Weights of a small self-supervised image encoder: norm batchnorm.
Rows from block 2 of a small self-supervised image encoder, named by matrix and row number. Rows with one number belong to one channel. Each number is 128 + 24 x the weight over its row's rms, rounded and kept within 0 to 255. All counts start at 0.
Before each channel's rows are labels from the 100 images, of 14976, where the channel reaches its highest value: "colour at peak" is the nearest of a few named colours to the mean colour under the peak. Only what is clearly more common there than usual is listed. The data: microscope photos of single blood and bone marrow cells.
# convs1: 3x3 conv (model.blocks.2.convs.1.weight, 48x48x3x3, each kernel summed), inputs 0-47
# convs2: expand pointwise conv (model.blocks.2.convs.2.weight, 192x48x1x1, transposed), outputs 0-191

colour at peak: white
convs1.47 [108 134 125 100 161 188 141 129 174 147 107 101 109  96 108 148 135 129 118 112  91 116 150 159 114 143 169 135 127 134 126 128 111 101 126 136 124 123 212 109 145 137 128 145 123 114 128 100]
convs2.47 [ 96 126 144 128 113 131 114 168 195 115 131 187 130 132 157 144 123 132 128  87 160 130  70 116 132 127  87  41 156 129 124 129  74 105 121 165 182 150 118 122 145 145 129 131 132 124 123 128 121 183  76 131 127 150 122 135 131  79 136 133 113 143 150 179 155 131 131 131 133 153 131 131 126 127 127 128  48 133 124 128 125 146 125 127 123 124 139 141 140 132 126  85 128 236 134 130 141 128 106 104 150 123  89 132 112 130 123 135 140 127  97 127 128 122 136 130 122 120 130 135 129 128 116 131 129 142 117 123 138 163 133 129 134 128 128 123 126 130 141 125 128 102 135 135 127 128 124 131 133 120 128 139 123 129 131 107  88 126 130 132 122 117 116 133 124 121 109 117  88 128 127 126  99 134  56 117 123 119 125 127 132 120  71 132 106  62 128  26 130 126 153 127]

colour at peak: white
convs1.25 [129 131 111 160 133 127 132  95 117 138  98 181 138 154 107 111 117 117 175 128 126 119 125 231 136 128 118 153 121 143 138 122 114  96 117 119 114 152 142 140 118 101 149 123 130 102 116 157]
convs2.25 [124 125 128 121  57 141 181 112 131 127  99 128 137 117 117 126 126 128 132 104 106 206 119 124 121 200 135 130 126 115 124 125 127 123 130 152 133 130  67 130 121 131 131  94 126 115 125 138 149 117  65 136 130 128  96 156 118 122  68 128 128 128  72 126 148 146 125 128  99 126 125 111 128 131 129 123 127 115 128  88 128 125  78 130 119 137  90 135  88 129  96 161 127 127 135 135 126 125 196  80 126 128 128 116 148 128 107 127  73 134 128 104 131 117 133 128 128 130 129 161 132 122  92 157 127 127 133 151 129 133  63 128 125 142 114 135  78 126 137 124 112 138 114 127 111 115 134 129 130 134 111 183 124 119 131 114 245 128 126 119 217 130 141 130 124 129 129 129 128 114 127 127 128  97 158 178 115 127 139 127 141 130 141 112 159 150 123 132 125 159 148 125]

colour at peak: purple
convs1.2 [191 140 131 175 111 168 100  81 141 136 135 131 126 151 143 116 119 146 158  87 114 136 154 131 131  95 160 156 111 101 137  97 119 120 129  92 116 154 127 110 102 128 139 107  82 148 133 132]
convs2.2 [134 109 124 113 128 128 114  94 126 128 131 106 130 112 129 127 130 143 130 131 160 142 144 133 132 150 104 101 152  89 128 106 122 129 128 161  77 127  92 108 129 109 129 146 107 119  94 129 124 132 118 174 134 203 120 114 113 174 134  92 157 109 126 119 128 105 125  97 122  31 126 122 157 121 106 119 141 127 132 114 136 132 123 132 105 123  74  95 212 130 122 128 129 128 165 131 121 128 117 111 130 111 142 114 110 117 130 124 138 126 129  82 113 158 119 133  95 118 131 127 152 128 133  96 125 142 141 127 125 137 141 136 189 124 124 152 136 138 127  74 134 133 123 105 200 112 107 122  51 129 120 113 122 117  83 138 123  99 158 143 128 117 126 168 127 122 126 108 141 130 108 114 131 126 120 109 134  38 138 147 106 205  96 110 139 127 128 163 123 107 138 106]

colour at peak: purple; blue
convs1.13 [135 140 125 129 150 102 163 121  94 148 105 120 160 115 124 146 147 166 132  98 122 111 103 101 126 137 107 129 120 118 107 153 120 160 110  87 157 155 146 138 140 199  73 118 148 145 145 103]
convs2.13 [115 132 128 131 125 118 125 129 114 125 141 135 128 122 127 128 116 124 119  94 128 111  65 134 164 134 126  87  17 126 132 123 135 128 127 121 145 128 135  86 127 129 119 119 128 131 132 127 127 140 134 122 126 121 128  98 130 151  85 137 115 130 164 135 129 175 124 162 125 133 128 154 136 126 118 143 128 127 134 133 136 120 156 124 127 147 130  90 124 133 129 158 132 130 121 129 128 129 135 131 128 149 165  60 124 133 126 129 132 131 119 156 118 123 131 126 126  72 231 116 155 136 130 120 128 123 133 113 125 156 114 109 193 138 141 102 152 199 125 106 127 121 215 129 136 130 128 127 118 127 129 119 116 146 128 124 126 117 200 119 108  95 108 125 149 136 169 129 105 125 114 102 130 114 196  74 154 109 128 127 109 143 129 136 104  49 100 128 127  96 108 138]

colour at peak: white
convs1.1 [143 119 133 138 121 133 123 112 112 149 116 226 138 159  98 115 139 114 165 124 147 127 119 104 105 155 127 142 137 124 128 158 130  96 127 159 158 157 123 109 114 117 159 105  82 148 127 102]
convs2.1 [111 126  70 130 187 128 144 136 118 175  84 124 139 128  77 120 132 129 130 164 124 134 129 114 137 128 119 107 128 138 131 138 143  75 120 151 128 129 159  79 202 135 249 129 128 136 115  68 125 128  99 127 142 136 129 146 112 143 132 182 124 133 119 130 130 144 129 128 134 131 190 128 140 194 133 127 123 124 126 121 139 126 103 119 139 126 129 127 124 122 128 142 150 136 137 123  90 166 124 131 134 144 175 128 147 123 144 117 128 112 123 132 134 135 120 134 122 121 134 183 145 123 102 108 114 128 186 128 135 128 135 188 177 129 123 127 122 140 123 118 113 101 124 119 143 175 123 129 115 133 120 129 125 127 125 114 169 133 130 126 128 132 142 128  95  97 112 153 129 111 151 120  92 129 129 165 153 108 144 134 129 127 123 138 132 102 135  33  81 129 139 118]

colour at peak: purple; blue
convs1.5 [131 156 145 122 156 134 118 132 121 144  76 150 122 149 104 109 108 103 162 101 138 176 101 123 135  97 106 145 121  89 142 146  89 143 137 154 155 146 158 120  95 132 147  82 155 142 100  98]
convs2.5 [133 120 194 153 122  72 125 136  86 131 108 134 127  91 127 120  42 110 106 118  99 117 109 151 132 125 121 133 121 131 159 103 172 130 140 134 138 127 116 185 124  85 119  91 111 125 131 135 107 117 110 144 124 124 115 133 117 119 124 152 114 125 125 127 137 136  95 118 137 186 126  78 170 126 129 108 106 112 147 129 129 130 122 122 133  72 129 105 177 114 127 111 124 122  91 149 143 126 113 161 131 121 132 127 127  99 170 114 102 144 198 106 128 111 132 113 125 114 128 115 128 111 123 104 119 153 131 130 133 156 116  97 114 128 128 116  99 133  79 128 168 111 130 123 131 148 129  15 125 126 119 110  83 140 136  98 121 116 127 143 124  45 129 112 131 129 113 123 117 144 120 108 152 147 128  77 169 133 119  96 164 154 126 124  98 127 122 130 105 120 116 140]

colour at peak: purple; blue
convs1.11 [113 116 148 130 114 121 137 124 146 110 129 118 108 214 102 117 127 115 120 127 144 118 185 121 129 139 123 129 133 107 152 113 123 201 178 145 114 109 149 115 138 126 128 104 162 147 111 112]
convs2.11 [150 144 172 126 137 129  65 139  96 131 145 120 162 127 127 162 123  94 109 123 117 132 128 110 117 129 131 129  10 122 128 116 129 166 120 135 102 144  92  89  77 139 114 127 124 142  94  80 127 123 117 179  83 136 217 123 123 131 120 132 118 124 141 121  91 123 105  90 112 143 127 121 130 132 153 103 128 126 125 130 137 129 129 133 125 128 128 126 129 131 128 132 102 120 115 131 104 114 116 132 127 121 178 103 131 150 143 143  80 117 128  96 171  86 131 139 127 118 133 140 130 127 128 129 125 130 108 109 127 116  99 172  83 132  61 118 138 129 127  95 147 102 121 174 115 113 125 143 222 130 120 126 130 121 119 138 127 128 115 159 105 128 145 163 129 128 107 119 105 130  86 125 128 136 113 177 139 128 136 156 123 115 124 129 100 129 141 152 128  66 130 128]

colour at peak: purple
convs1.14 [132 133 136 109  71 126 142 130 131 143  84 147 105 140 106  94 127 119 153  94 130  93 159 125 151  84 148 109 146 117 141 115 125 167 115 110 116 166 141 173 125 116 141 120  74 147 162 146]
convs2.14 [134  98  94 124 132 129 153  98 103 111 128 126 131 122 149 134 107 131 192 149 185 117  76 139 140 117 112 126 124 118  96 114 134 126 135 110 134 129 100 127 136 128 133  85 128 112  80 138 127 137 119 128  94 104 135  72  93 102 128 127 132  99 114 160 127 101 127 147 102 125 127 105 226 117 124 116 135 128 132 147 135 113 125 101  95 153 133 136 158 129 147 116 143 121 129  31 106 129 119 131 129 127 128 131 122 118 130 120 130 129 128 108 137 125 121 118 124 119 120 119 179  73 124 161 124 112 128 129 122 127 126 103 126 122  90 117 128 127 128 119 128 151 135 124 127 141 129 118 127 126 110 152 127  97  90 151 126  52   1 127 120 112 120 169 164 126 119 113 145 123 129 107 126 138 146 125 118 133 185 126 123 135 127  76 132  97 129 117 106 143 128 102]

colour at peak: purple
convs1.43 [117 148 135 110 128 130 145 134  99 126 164 104 124 113 134 109 140 103 136 152 107 125 142 108 131 134 138 141 153 118 130  79 129 127 103 130 123 119  68 148 148 155  83 104 201 133 117  70]
convs2.43 [142 103 143 133 128  85 116  67 119  60 132 112 120 104 134 140 124 132  79 128 124 128 129 125 147 131 113 132   9 114  96 128 150 130 135 111 112 122 129 149 128 128 163 122 106 124 162 119 123 123 131 114 127 129 121 133  92  95 151 114 115 100 117 143 112 134 111 125 116 125 131  95  86 113 129 129 128 127 129 129 149 130 152 110 112 137 152 129  62 129 129 100 105 101 159 109 121 125  94 116 127  91 112 115 109 122 128 129 118 104  87 139 101 131 135 130  93 125 138 106 177 131 132 122 117  98  89 155 109 124 118 128 110 104 148 145 220  85 141 135 113 118 147 105  63 132  99 128 129 102 123  90 115 151 116 149  96 119  53 143 111 152 127 128 107 128 167 113 128 124 118 104 115  70 143 181 122 138 105 120 132 137 114 121 127 140 113 129 104 141 117 124]