config.yaml
norm: "batchnorm"
target_momentum: 0.99
merge_dims: false
Rows from block 5 of a small self-supervised image encoder, named by matrix and row number. Rows with one number belong to one channel. Each number is 50 + 10 x the weight over its row's rms, rounded and kept within 0 to 99. All counts start at 0.
Before each channel's rows are labels from the 100 images, of 14976, where the channel reaches its highest value: "colour at peak" is the nearest of a few named colours to the mean colour under the peak. Only what is clearly more common there than usual is listed. The data: microscope photos of single blood and bone marrow cells.
# convs1: 3x3 conv (model.blocks.5.convs.1.weight, 96x96x3x3, each kernel summed), inputs 0-95
# convs2: expand pointwise conv (model.blocks.5.convs.2.weight, 384x96x1x1, transposed), outputs 0-127

colour at peak: black
convs1.49:45 57 47 41 49 43 58 59 73 61 55 50 55 49 55 56 70 49 46 47 58 41 63 29 50 36 57 49 45 68 59 47 61 56 58 53 39 46 57 56 36 44 49 48 39 79 30 51 49 54 46 60 26 40 31 33 49 58 74 53 48 67 47 46 55 39 39 47 45 46 48 46 32 48 49 56 42 55 37 47 47 40 32 37 60 60 47 52 45 60 59 49 40 45 51 51
convs2.49:54 41 50 50 50 52 58 58 58 53 49 35 41 38 60 42 52 23 48 46 55 53 35 57 49 23 40 51 37 50 55 54 47 36 25 49 41 55 61 61 47 48 46 70 53 48 54 54 49 50 50 53 44 55 50 64 37 52 49 49 52 41 39 32 50 44 21 40 42 22 48 49 45 51 52 49 19 38 46 45 12 50 47 58 52 47 54 60 39 48 65 56 58 44 52 50 54 48 52 49 60 51 50 71 46 45 33 58 42 44 47 64 55 54 48 49 43 58 43 46 55 44 47 51 39 52 49 52

colour at peak: pink
convs1.23:57 46 50 52 73 56 52 58 47 50 50 47 52 40 65 65 45 50 35 38 50 42 48 39 47 51 47 76 39 55 25 68 59 44 43 54 44 47 60 47 41 54 47 46 40 47 48 48 57 54 50 44 51 50 28 50 44 55 57 38 57 47 60 47 47 55 52 43 65 46 52 39 41 55 70 40 50 58 72 38 52 42 58 60 61 68 54 37 45 37 27 37 61 77 51 47
convs2.23:51 38 49 40 83 45 47 39 53 41 51 48 39 42 45 52 49 50 49 40 49 46 58 36 49 50 44 30 55 48 46 34 47 47 24 47 50 50 50 46 43 48 73 60 51 32 41 55 45 51 41 50 61 50 54 55 53 48 50 49 44 58 62 72 51 47 43 86 53 51 58 65 51 35 10 50 50 50 47 50 50 82 47 51 48 52 50 65 43 46 52 49 50 47 62 48 50 59 46 49 50 56 50 50 26 46 59 49 51 51 50 50 54 50 46 45 46 46 48 55 53 55 46 38 52 55 31 44

colour at peak: black; blue
convs1.57:82 40 27 86 55 53 43 67 53 46 70 53 48 35 48 57 52 59 51 47 47 52 53 49 46 55 47 43 57 48 56 50 59 43 51 54 44 51 37 74 46 63 56 40 54 50 49 48 66 46 59 20 44 51 47 64 49 49 51 39 56 41 56 58 69 48 54 46 54 54 48 50 40 43 48 40 43 63 40 72 39 48 52 47 56 57 47 46 39 54 38 45 49 41 53 40
convs2.57:37 42 49 47 45 50 32 44 35 42 49 30 53 56 61 79 58 49 50 39 55 43 48 52 41 49 48 44 52 56 48 50 42 49 64 58 52 48 47 54 71 65 20 50 54 56 50 49 61 56 56 50 50 49 50 39 46 57 51 45 50 62 50 35 52 44 37 53 47 55 42 51 54 51 51 52 51 41 50 78 58 50 30 48 39 51 47 59 73 65 52 57 46 40 50 50 25 51 55 54 52 47 59 46 25 38 51 44 43 46 48 43 48 52 49 41 52 45 42 76 51 44 50 56 62 60 59 52

colour at peak: blue
convs1.38:45 43 47 48 60 42 83 47 32 55 48 44 47 59 54 45 48 51 48 53 46 40 58 52 57 44 55 48 50 50 89 56 49 63 57 40 63 45 39 51 52 58 62 54 39 39 54 59 70 42 48 46 38 41 51 45 51 48 45 61 44 57 50 59 54 48 44 48 29 43 43 48 47 49 51 63 45 65 57 58 29 66 40 43 49 59 60 37 54 57 52 60 55 58 28 73
convs2.38:50 51 50 49 49 50 57 53 49 78 51 50 55 67 49 41 80 49 50 44 61 51 41 55 50 52 54 50 52 50 50 50 49 50 52 49 48 52 47 42 49 50 70 51 44 20 56 53 50 53 51 48 54 39 41 52 50 70 38 42 32 56 36 52 52 49 52 50 50 50 53 61 50 49 49 50 51 62 50 50 62 53 53 45 53 56 43 57 29 54 52 51 47 50 50 53 50 46 50 47 49 55 44 58 43 36 50 51 50 50 49 53 50 51 41 57 50 50 33 45 51 50 46 50 47 50 55 48

colour at peak: blue
convs1.3:57 47 70 45 43 36 52 53 37 59 46 51 35 40 53 55 54 53 57 64 51 43 56 51 55 53 42 34 41 44 56 47 44 46 56 49 42 46 49 49 53 67 39 51 59 56 39 40 32 46 55 48 69 58 42 47 59 64 69 25 53 48 54 59 26 40 40 55 58 51 37 68 35 59 52 53 56 30 46 42 40 54 50 34 58 47 36 54 58 71 70 61 57 45 44 34
convs2.3:54 42 51 43 45 48 50 37 55 59 55 77 60 49 56 40 50 46 49 51 50 49 50 51 51 44 48 55 66 29 64 39 56 50 62 49 44 52 68 65 50 72 52 60 49 41 49 37 31 53 46 51 50 51 52 50 48 51 62 48 82 55 50 52 47 56 69 74 50 51 48 43 19 56 52 16 52 48 46 51 50 43 63 45 33 51 42 52 47 54 55 47 48 49 49 43 49 85 48 62 52 40 45 50 44 49 68 49 49 49 49 56 49 49 50 51 49 48 39 49 43 06 47 49 49 49 43 59

colour at peak: black
convs1.7:66 45 58 44 35 42 60 25 52 38 56 51 42 51 49 29 55 54 44 50 44 48 47 34 56 51 37 30 54 49 50 51 48 45 40 49 51 42 46 54 35 42 56 35 40 46 58 51 67 53 50 65 43 60 30 37 48 41 49 46 33 50 55 43 59 42 32 25 60 47 51 59 22 46 49 47 49 38 38 40 39 62 42 44 42 46 59 60 53 43 29 52 39 50 45 56
convs2.7:50 51 17 49 53 46 65 50 48 53 62 23 49 46 19 49 48 54 49 56 80 43 43 47 49 44 49 48 51 30 50 50 55 52 66 41 30 68 38 38 42 55 50 52 49 44 52 43 48 38 56 49 45 51 46 46 62 69 44 47 54 44 48 70 49 51 52 54 67 53 67 37 47 50 50 50 56 59 50 56 69 43 50 54 52 51 50 37 32 52 88 35 49 51 50 57 49 46 50 54 44 49 51 41 34 49 50 41 48 55 45 49 50 47 50 46 54 72 49 45 56 52 49 52 54 34 99 57

colour at peak: white
convs1.75:46 50 55 59 65 58 48 62 54 47 41 33 37 54 48 66 46 48 40 58 57 42 52 81 55 51 46 39 42 55 36 56 45 69 40 54 57 39 59 58 40 49 50 52 81 41 68 45 57 50 49 62 48 54 42 62 61 40 48 38 74 48 30 48 48 46 56 54 46 63 62 37 54 43 52 42 55 68 46 58 50 34 52 34 52 32 39 52 50 60 54 49 48 52 38 45
convs2.75:55 51 25 51 51 55 36 51 38 56 52 57 45 43 43 52 50 50 42 68 52 50 48 50 74 48 38 57 50 50 50 70 49 35 41 50 49 50 50 49 99 52 49 41 49 45 38 51 51 52 44 49 50 38 50 57 51 48 51 56 40 54 54 50 39 46 53 50 51 61 50 59 23 57 50 50 40 48 58 50 50 40 48 55 26 51 51 48 50 40 55 46 44 60 55 50 79 50 50 50 50 85 43 50 44 50 33 41 47 52 48 47 52 50 50 58 51 83 51 58 61 44 48 50 49 54 51 46

colour at peak: pink
convs1.9:50 46 45 43 35 46 40 30 48 57 44 55 42 42 62 48 27 61 37 40 51 65 51 54 57 70 56 45 68 36 40 43 67 50 45 49 62 50 46 35 68 62 52 65 50 47 33 62 46 49 52 54 49 55 54 55 68 50 47 46 49 59 45 49 26 59 56 48 43 53 53 46 67 48 83 51 69 63 49 49 62 54 46 61 60 48 70 53 50 57 48 46 54 44 49 57
convs2.9:47 30 61 49 57 51 69 38 52 48 49 55 45 53 46 50 47 52 34 60 48 41 47 64 59 48 81 53 50 57 48 50 37 27 56 47 50 49 53 36 52 38 43 47 50 48 46 47 48 56 47 62 52 42 50 47 37 50 34 52 56 45 51 52 62 99 58 48 50 43 46 49 45 51 50 50 59 56 47 49 43 41 51 53 50 42 64 42 49 49 48 51 43 49 53 43 50 52 51 49 48 68 65 49 50 50 51 50 48 48 51 61 51 23 51 67 51 50 48 42 47 48 65 49 40 62 49 51

colour at peak: purple; blue
convs1.28:51 66 42 48 54 54 68 35 35 52 41 36 41 56 30 44 61 81 40 50 59 46 50 55 46 64 46 53 42 44 50 51 54 51 44 53 44 59 54 60 43 54 45 55 70 71 53 55 37 53 43 69 55 40 55 61 45 48 50 44 58 48 67 56 52 57 47 47 40 30 33 52 57 34 51 48 69 63 49 39 39 42 60 47 53 55 39 43 24 58 53 59 45 50 62 44
convs2.28:58 51 61 56 50 45 52 47 50 49 55 51 17 45 64 52 53 50 50 50 51 50 50 52 53 48 47 33 51 51 59 46 51 38 13 49 41 60 44 52 76 57 62 47 48 50 51 52 47 42 53 37 52 51 52 46 50 50 50 53 14 46 48 52 51 50 42 47 50 52 46 52 45 40 52 50 88 46 55 46 49 51 49 54 55 72 47 42 18 52 52 52 48 58 51 45 42 49 50 47 47 50 59 61 50 46 54 44 50 60 54 51 45 47 60 58 51 51 47 52 40 53 55 50 45 49 47 56

colour at peak: pink
convs1.77:56 54 42 56 50 67 53 58 55 41 50 62 38 24 56 70 63 51 52 42 47 51 48 44 42 48 62 43 36 65 44 62 59 45 42 44 59 53 39 41 60 50 43 44 45 49 47 37 44 40 51 45 34 57 59 61 64 44 49 40 41 60 61 36 08 33 38 42 54 50 50 53 41 49 56 59 48 44 43 55 52 48 44 48 39 49 23 55 51 49 45 48 61 47 48 33
convs2.77:50 50 23 50 48 56 43 51 51 51 50 60 52 23 47 66 68 26 43 75 52 43 51 53 54 50 60 54 50 37 70 47 49 46 48 47 41 49 51 52 54 48 59 51 50 52 51 40 47 51 49 46 49 59 64 63 49 50 69 61 41 54 45 49 85 52 49 55 52 52 52 48 48 48 49 39 98 54 49 43 45 60 50 40 88 52 59 49 85 43 43 39 34 65 44 55 37 59 48 42 52 59 37 42 36 78 71 81 50 29 61 48 59 45 59 50 51 45 43 39 49 54 95 47 54 51 53 42

colour at peak: purple
convs1.29:48 54 37 47 53 54 46 58 40 44 53 43 53 48 42 45 50 58 50 38 60 81 56 46 48 42 82 39 45 58 57 42 55 42 51 51 32 34 31 50 54 57 47 67 50 58 65 47 46 59 49 41 42 56 43 58 64 44 51 48 43 50 37 58 51 47 37 78 51 41 54 50 69 59 38 65 62 39 57 51 49 47 41 72 50 62 71 48 52 53 52 57 53 53 41 50
convs2.29:50 70 38 52 42 46 41 49 73 45 49 47 51 50 48 50 48 49 48 56 57 55 05 46 41 51 47 48 39 36 45 50 47 41 47 49 40 50 49 46 46 65 54 52 51 51 39 68 49 45 59 53 47 49 69 46 74 44 43 53 48 49 50 51 35 40 48 65 52 43 49 50 43 99 49 45 58 32 49 56 49 50 45 47 48 57 50 23 12 51 25 32 44 59 50 85 61 67 58 52 49 55 49 50 58 52 51 52 53 50 34 54 56 50 51 70 52 51 09 56 49 50 28 49 50 25 50 49

colour at peak: pink
convs1.33:52 63 57 48 48 51 31 61 43 61 58 61 56 44 70 49 31 56 65 37 53 44 53 55 63 52 52 54 53 47 51 39 60 48 45 65 46 28 61 46 50 67 59 42 50 46 52 46 47 47 37 58 62 47 71 45 55 56 47 40 46 53 62 48 45 49 68 44 61 50 35 49 30 49 70 52 38 46 58 51 42 47 39 49 47 54 87 60 42 64 50 60 44 63 39 58
convs2.33:43 45 52 47 52 50 49 52 42 58 62 51 53 27 50 31 48 56 52 40 46 43 51 51 49 51 51 42 51 48 49 50 52 69 42 64 49 46 50 55 57 54 50 51 59 35 49 49 67 39 70 50 83 58 54 52 58 46 49 31 56 57 50 55 50 52 51 48 49 50 58 46 54 43 43 58 42 47 59 67 53 70 50 49 51 79 46 51 59 51 48 34 54 59 50 50 50 70 50 50 58 59 40 51 57 53 50 42 47 50 54 50 57 50 37 43 59 49 38 57 46 51 47 46 51 49 45 47

colour at peak: pink
convs1.18:48 44 43 33 59 46 70 59 35 58 53 61 47 55 51 59 44 46 43 54 74 45 59 49 26 48 49 50 51 80 54 51 51 51 43 51 54 58 53 47 37 43 48 59 37 59 45 65 37 45 50 50 62 56 47 58 53 43 52 45 56 48 62 57 37 54 43 37 75 46 61 53 53 43 53 42 53 47 56 59 55 50 34 71 47 38 84 28 38 49 56 49 51 53 52 44
convs2.18:48 45 41 48 50 51 60 47 57 50 50 57 57 48 50 55 48 48 51 50 44 42 34 50 49 51 45 21 38 45 51 51 42 52 49 55 46 50 47 57 50 54 48 50 51 53 47 30 48 45 48 51 64 92 45 99 76 50 50 55 49 48 45 49 50 37 49 41 51 48 65 57 51 43 44 48 52 57 72 50 56 38 56 36 53 49 49 65 46 60 56 67 43 53 60 54 51 66 72 72 49 28 51 48 50 49 66 41 46 81 45 46 47 40 40 56 46 48 48 49 51 47 40 30 43 38 46 45

colour at peak: pink
convs1.91:43 36 55 50 44 45 36 55 57 51 32 47 51 52 55 51 37 39 55 53 63 52 57 46 42 63 43 65 44 41 42 41 60 44 54 32 53 57 41 64 70 43 57 60 57 60 45 53 54 48 41 42 52 39 78 43 53 36 45 49 68 49 74 59 69 65 36 38 35 54 41 29 42 49 57 65 39 61 52 54 40 38 55 51 61 53 44 36 57 48 67 43 61 51 55 46
convs2.91:41 55 48 50 93 51 71 65 40 48 46 49 68 47 51 51 48 47 53 51 48 50 37 52 45 38 51 49 40 46 50 38 50 44 51 42 50 46 51 46 44 50 39 49 61 46 51 48 53 37 40 52 60 51 47 45 64 48 41 48 45 54 50 52 47 64 52 50 53 51 50 49 57 55 51 49 50 57 48 46 47 50 50 53 52 51 56 59 64 36 46 51 49 52 42 52 59 30 62 48 51 50 50 46 99 49 47 48 49 53 51 54 46 40 61 46 53 51 43 50 45 48 49 45 37 50 54 36

colour at peak: blue
convs1.54:49 50 52 53 49 67 29 25 45 41 50 43 58 48 29 56 49 34 52 55 28 39 43 38 67 33 52 44 46 48 46 46 50 61 48 60 34 39 58 52 55 35 49 58 42 42 58 38 39 43 53 45 48 38 38 48 46 41 51 36 36 44 52 43 48 53 32 54 63 58 49 46 32 49 45 34 42 40 49 43 55 63 54 65 37 52 53 34 58 25 53 44 65 44 41 41
convs2.54:47 54 28 54 74 61 61 52 52 54 57 61 50 41 05 54 52 63 43 50 63 47 48 53 52 47 49 50 50 48 50 50 49 49 55 37 60 94 47 61 45 50 58 40 49 47 54 59 56 51 51 56 50 42 51 43 42 56 38 45 52 52 52 47 54 48 39 40 56 48 36 47 58 51 50 53 52 36 50 45 55 50 54 46 34 50 53 49 66 50 53 49 48 45 45 50 50 47 54 46 52 56 59 52 78 33 75 47 52 50 52 49 48 49 50 55 44 53 46 39 50 54 47 43 94 42 99 41

colour at peak: black
convs1.87:57 41 63 45 36 49 51 53 32 47 70 43 51 45 40 66 48 47 49 48 63 58 63 54 58 39 53 51 42 40 46 48 49 45 46 39 71 40 61 69 48 73 45 60 44 61 59 48 48 58 51 54 57 43 68 41 54 70 52 34 64 46 40 53 39 51 44 60 39 43 58 72 42 43 61 44 70 56 53 71 56 60 36 52 57 44 65 42 56 44 62 50 59 56 64 43
convs2.87:48 49 71 49 47 52 42 49 50 49 76 60 43 51 57 39 41 52 41 71 55 44 42 46 50 60 52 67 87 55 36 48 29 55 54 48 41 57 61 56 52 52 50 95 48 81 48 79 59 32 53 44 50 43 61 51 46 51 49 51 49 51 14 34 51 50 49 48 43 61 47 49 48 46 46 57 47 47 79 73 57 51 50 53 49 52 49 36 63 48 50 50 42 54 46 50 50 48 48 49 53 52 12 54 42 60 35 51 50 50 50 54 45 48 50 50 51 53 50 53 50 67 35 49 49 36 45 51

colour at peak: pink
convs1.30:46 51 58 43 46 48 40 40 31 54 44 45 43 63 58 52 43 64 42 48 53 46 52 48 71 42 59 52 53 55 42 64 57 40 53 46 50 47 43 57 63 42 58 63 36 52 47 62 55 57 47 43 38 58 85 50 50 54 67 51 54 64 86 52 62 51 62 65 54 47 56 36 50 52 65 34 41 56 84 58 48 45 49 51 53 51 44 51 48 57 53 52 47 60 55 47
convs2.30:39 53 50 25 80 51 76 50 46 53 49 63 57 52 48 62 50 50 47 63 36 48 50 41 50 54 46 43 54 48 50 45 71 52 55 46 42 51 44 48 50 54 47 65 48 46 50 50 57 48 50 58 42 50 50 42 51 53 77 45 53 49 53 58 54 49 38 23 44 59 51 51 46 22 50 30 40 41 51 42 49 34 36 50 36 55 48 45 52 36 51 49 50 46 39 71 28 45 44 51 50 50 49 54 53 45 30 52 59 49 45 47 53 51 52 50 45 64 50 48 32 48 52 51 45 45 48 42

colour at peak: purple; blue
convs1.2:49 58 49 52 45 48 48 52 50 53 53 52 74 51 43 48 46 73 47 49 39 49 58 52 48 69 40 47 41 52 45 48 50 36 42 50 47 43 38 51 52 43 54 61 57 68 53 62 45 45 52 59 52 63 49 59 44 49 40 51 52 53 60 42 37 54 42 42 45 47 57 99 49 55 49 45 57 46 48 53 61 47 49 44 41 45 76 63 45 53 62 52 46 48 37 54
convs2.2:50 36 51 50 54 45 52 52 54 52 50 48 44 53 50 47 59 45 22 50 53 45 50 48 47 50 50 56 48 14 28 50 61 49 50 58 47 51 49 50 50 57 48 52 51 48 40 51 50 53 50 50 67 50 37 49 51 50 43 44 50 52 38 49 42 53 59 59 54 29 49 82 47 51 51 48 49 50 49 35 77 48 49 54 53 51 50 76 48 40 41 52 48 52 62 30 51 60 42 23 46 50 48 54 49 45 50 39 50 48 50 20 50 49 54 42 50 50 45 44 50 49 49 50 50 50 48 57

colour at peak: pink
convs1.41:69 54 46 48 70 50 58 64 49 56 44 36 32 38 50 37 66 50 49 70 49 70 50 48 53 60 47 93 48 50 49 43 58 45 41 53 58 55 47 43 58 43 57 66 58 59 40 51 43 51 45 43 42 39 47 57 42 58 77 52 40 46 37 55 53 56 32 61 64 48 58 49 53 44 50 42 46 54 53 45 46 49 51 43 49 36 60 46 45 36 51 52 49 52 60 29
convs2.41:54 53 50 40 66 45 50 48 50 46 51 51 54 49 50 50 54 58 49 50 50 50 48 56 25 51 49 36 66 49 50 48 48 48 50 53 51 55 50 57 50 53 31 51 56 55 50 53 32 35 53 43 58 46 48 50 55 50 50 45 50 35 49 47 66 43 41 99 65 52 45 49 50 63 54 52 80 52 53 40 53 59 49 44 43 50 48 86 50 85 36 50 50 45 52 49 43 50 48 60 50 61 62 55 46 46 49 54 51 36 43 51 55 48 45 45 41 61 51 51 57 54 52 50 46 51 64 51

colour at peak: white
convs1.92:33 45 55 42 52 47 55 99 41 70 53 50 51 46 55 77 50 38 45 64 61 49 52 73 51 50 48 40 58 46 49 63 49 38 44 49 53 54 43 55 37 51 48 32 64 44 43 57 52 47 50 45 49 60 55 49 59 54 52 48 47 47 45 54 50 42 61 56 47 48 55 43 55 50 62 53 46 47 52 52 58 38 65 48 52 43 59 57 46 54 59 44 52 48 48 43
convs2.92:49 29 50 59 51 35 50 50 53 38 46 49 50 54 49 49 47 52 56 50 47 49 46 50 26 50 36 34 47 52 47 76 58 39 44 50 47 50 51 47 49 46 50 42 51 48 41 52 49 43 74 48 46 50 55 67 55 56 46 52 66 54 44 57 53 44 52 44 64 52 51 50 59 51 53 50 37 48 56 48 48 20 51 53 42 43 46 46 60 51 49 60 51 39 67 50 50 46 72 52 48 47 31 53 43 51 57 47 50 50 55 51 53 45 51 50 44 48 49 53 42 51 50 50 51 51 50 50

colour at peak: purple
convs1.59:39 55 51 37 56 59 46 42 57 48 51 53 68 55 44 46 41 56 48 44 33 79 49 52 41 64 69 54 52 60 34 51 57 51 45 55 47 36 40 56 70 38 44 38 46 69 57 45 46 51 42 61 35 44 42 58 41 30 49 44 51 42 52 46 42 42 49 63 48 36 79 48 57 36 46 54 76 36 47 47 33 61 50 45 55 47 58 48 47 53 60 50 46 58 39 51
convs2.59:56 49 50 49 51 45 50 64 92 47 50 44 55 48 50 51 55 50 55 50 50 38 51 42 49 49 55 49 52 57 51 50 60 48 46 48 44 48 48 50 55 74 52 54 49 51 55 42 50 48 50 99 49 51 51 49 51 38 50 41 47 27 53 52 54 51 48 47 54 53 49 48 50 95 50 45 47 45 54 39 51 47 36 53 40 56 49 46 49 50 49 48 45 48 35 93 49 51 48 46 50 50 52 77 35 50 55 31 48 58 51 50 65 51 49 65 51 50 46 50 51 50 22 50 67 49 50 51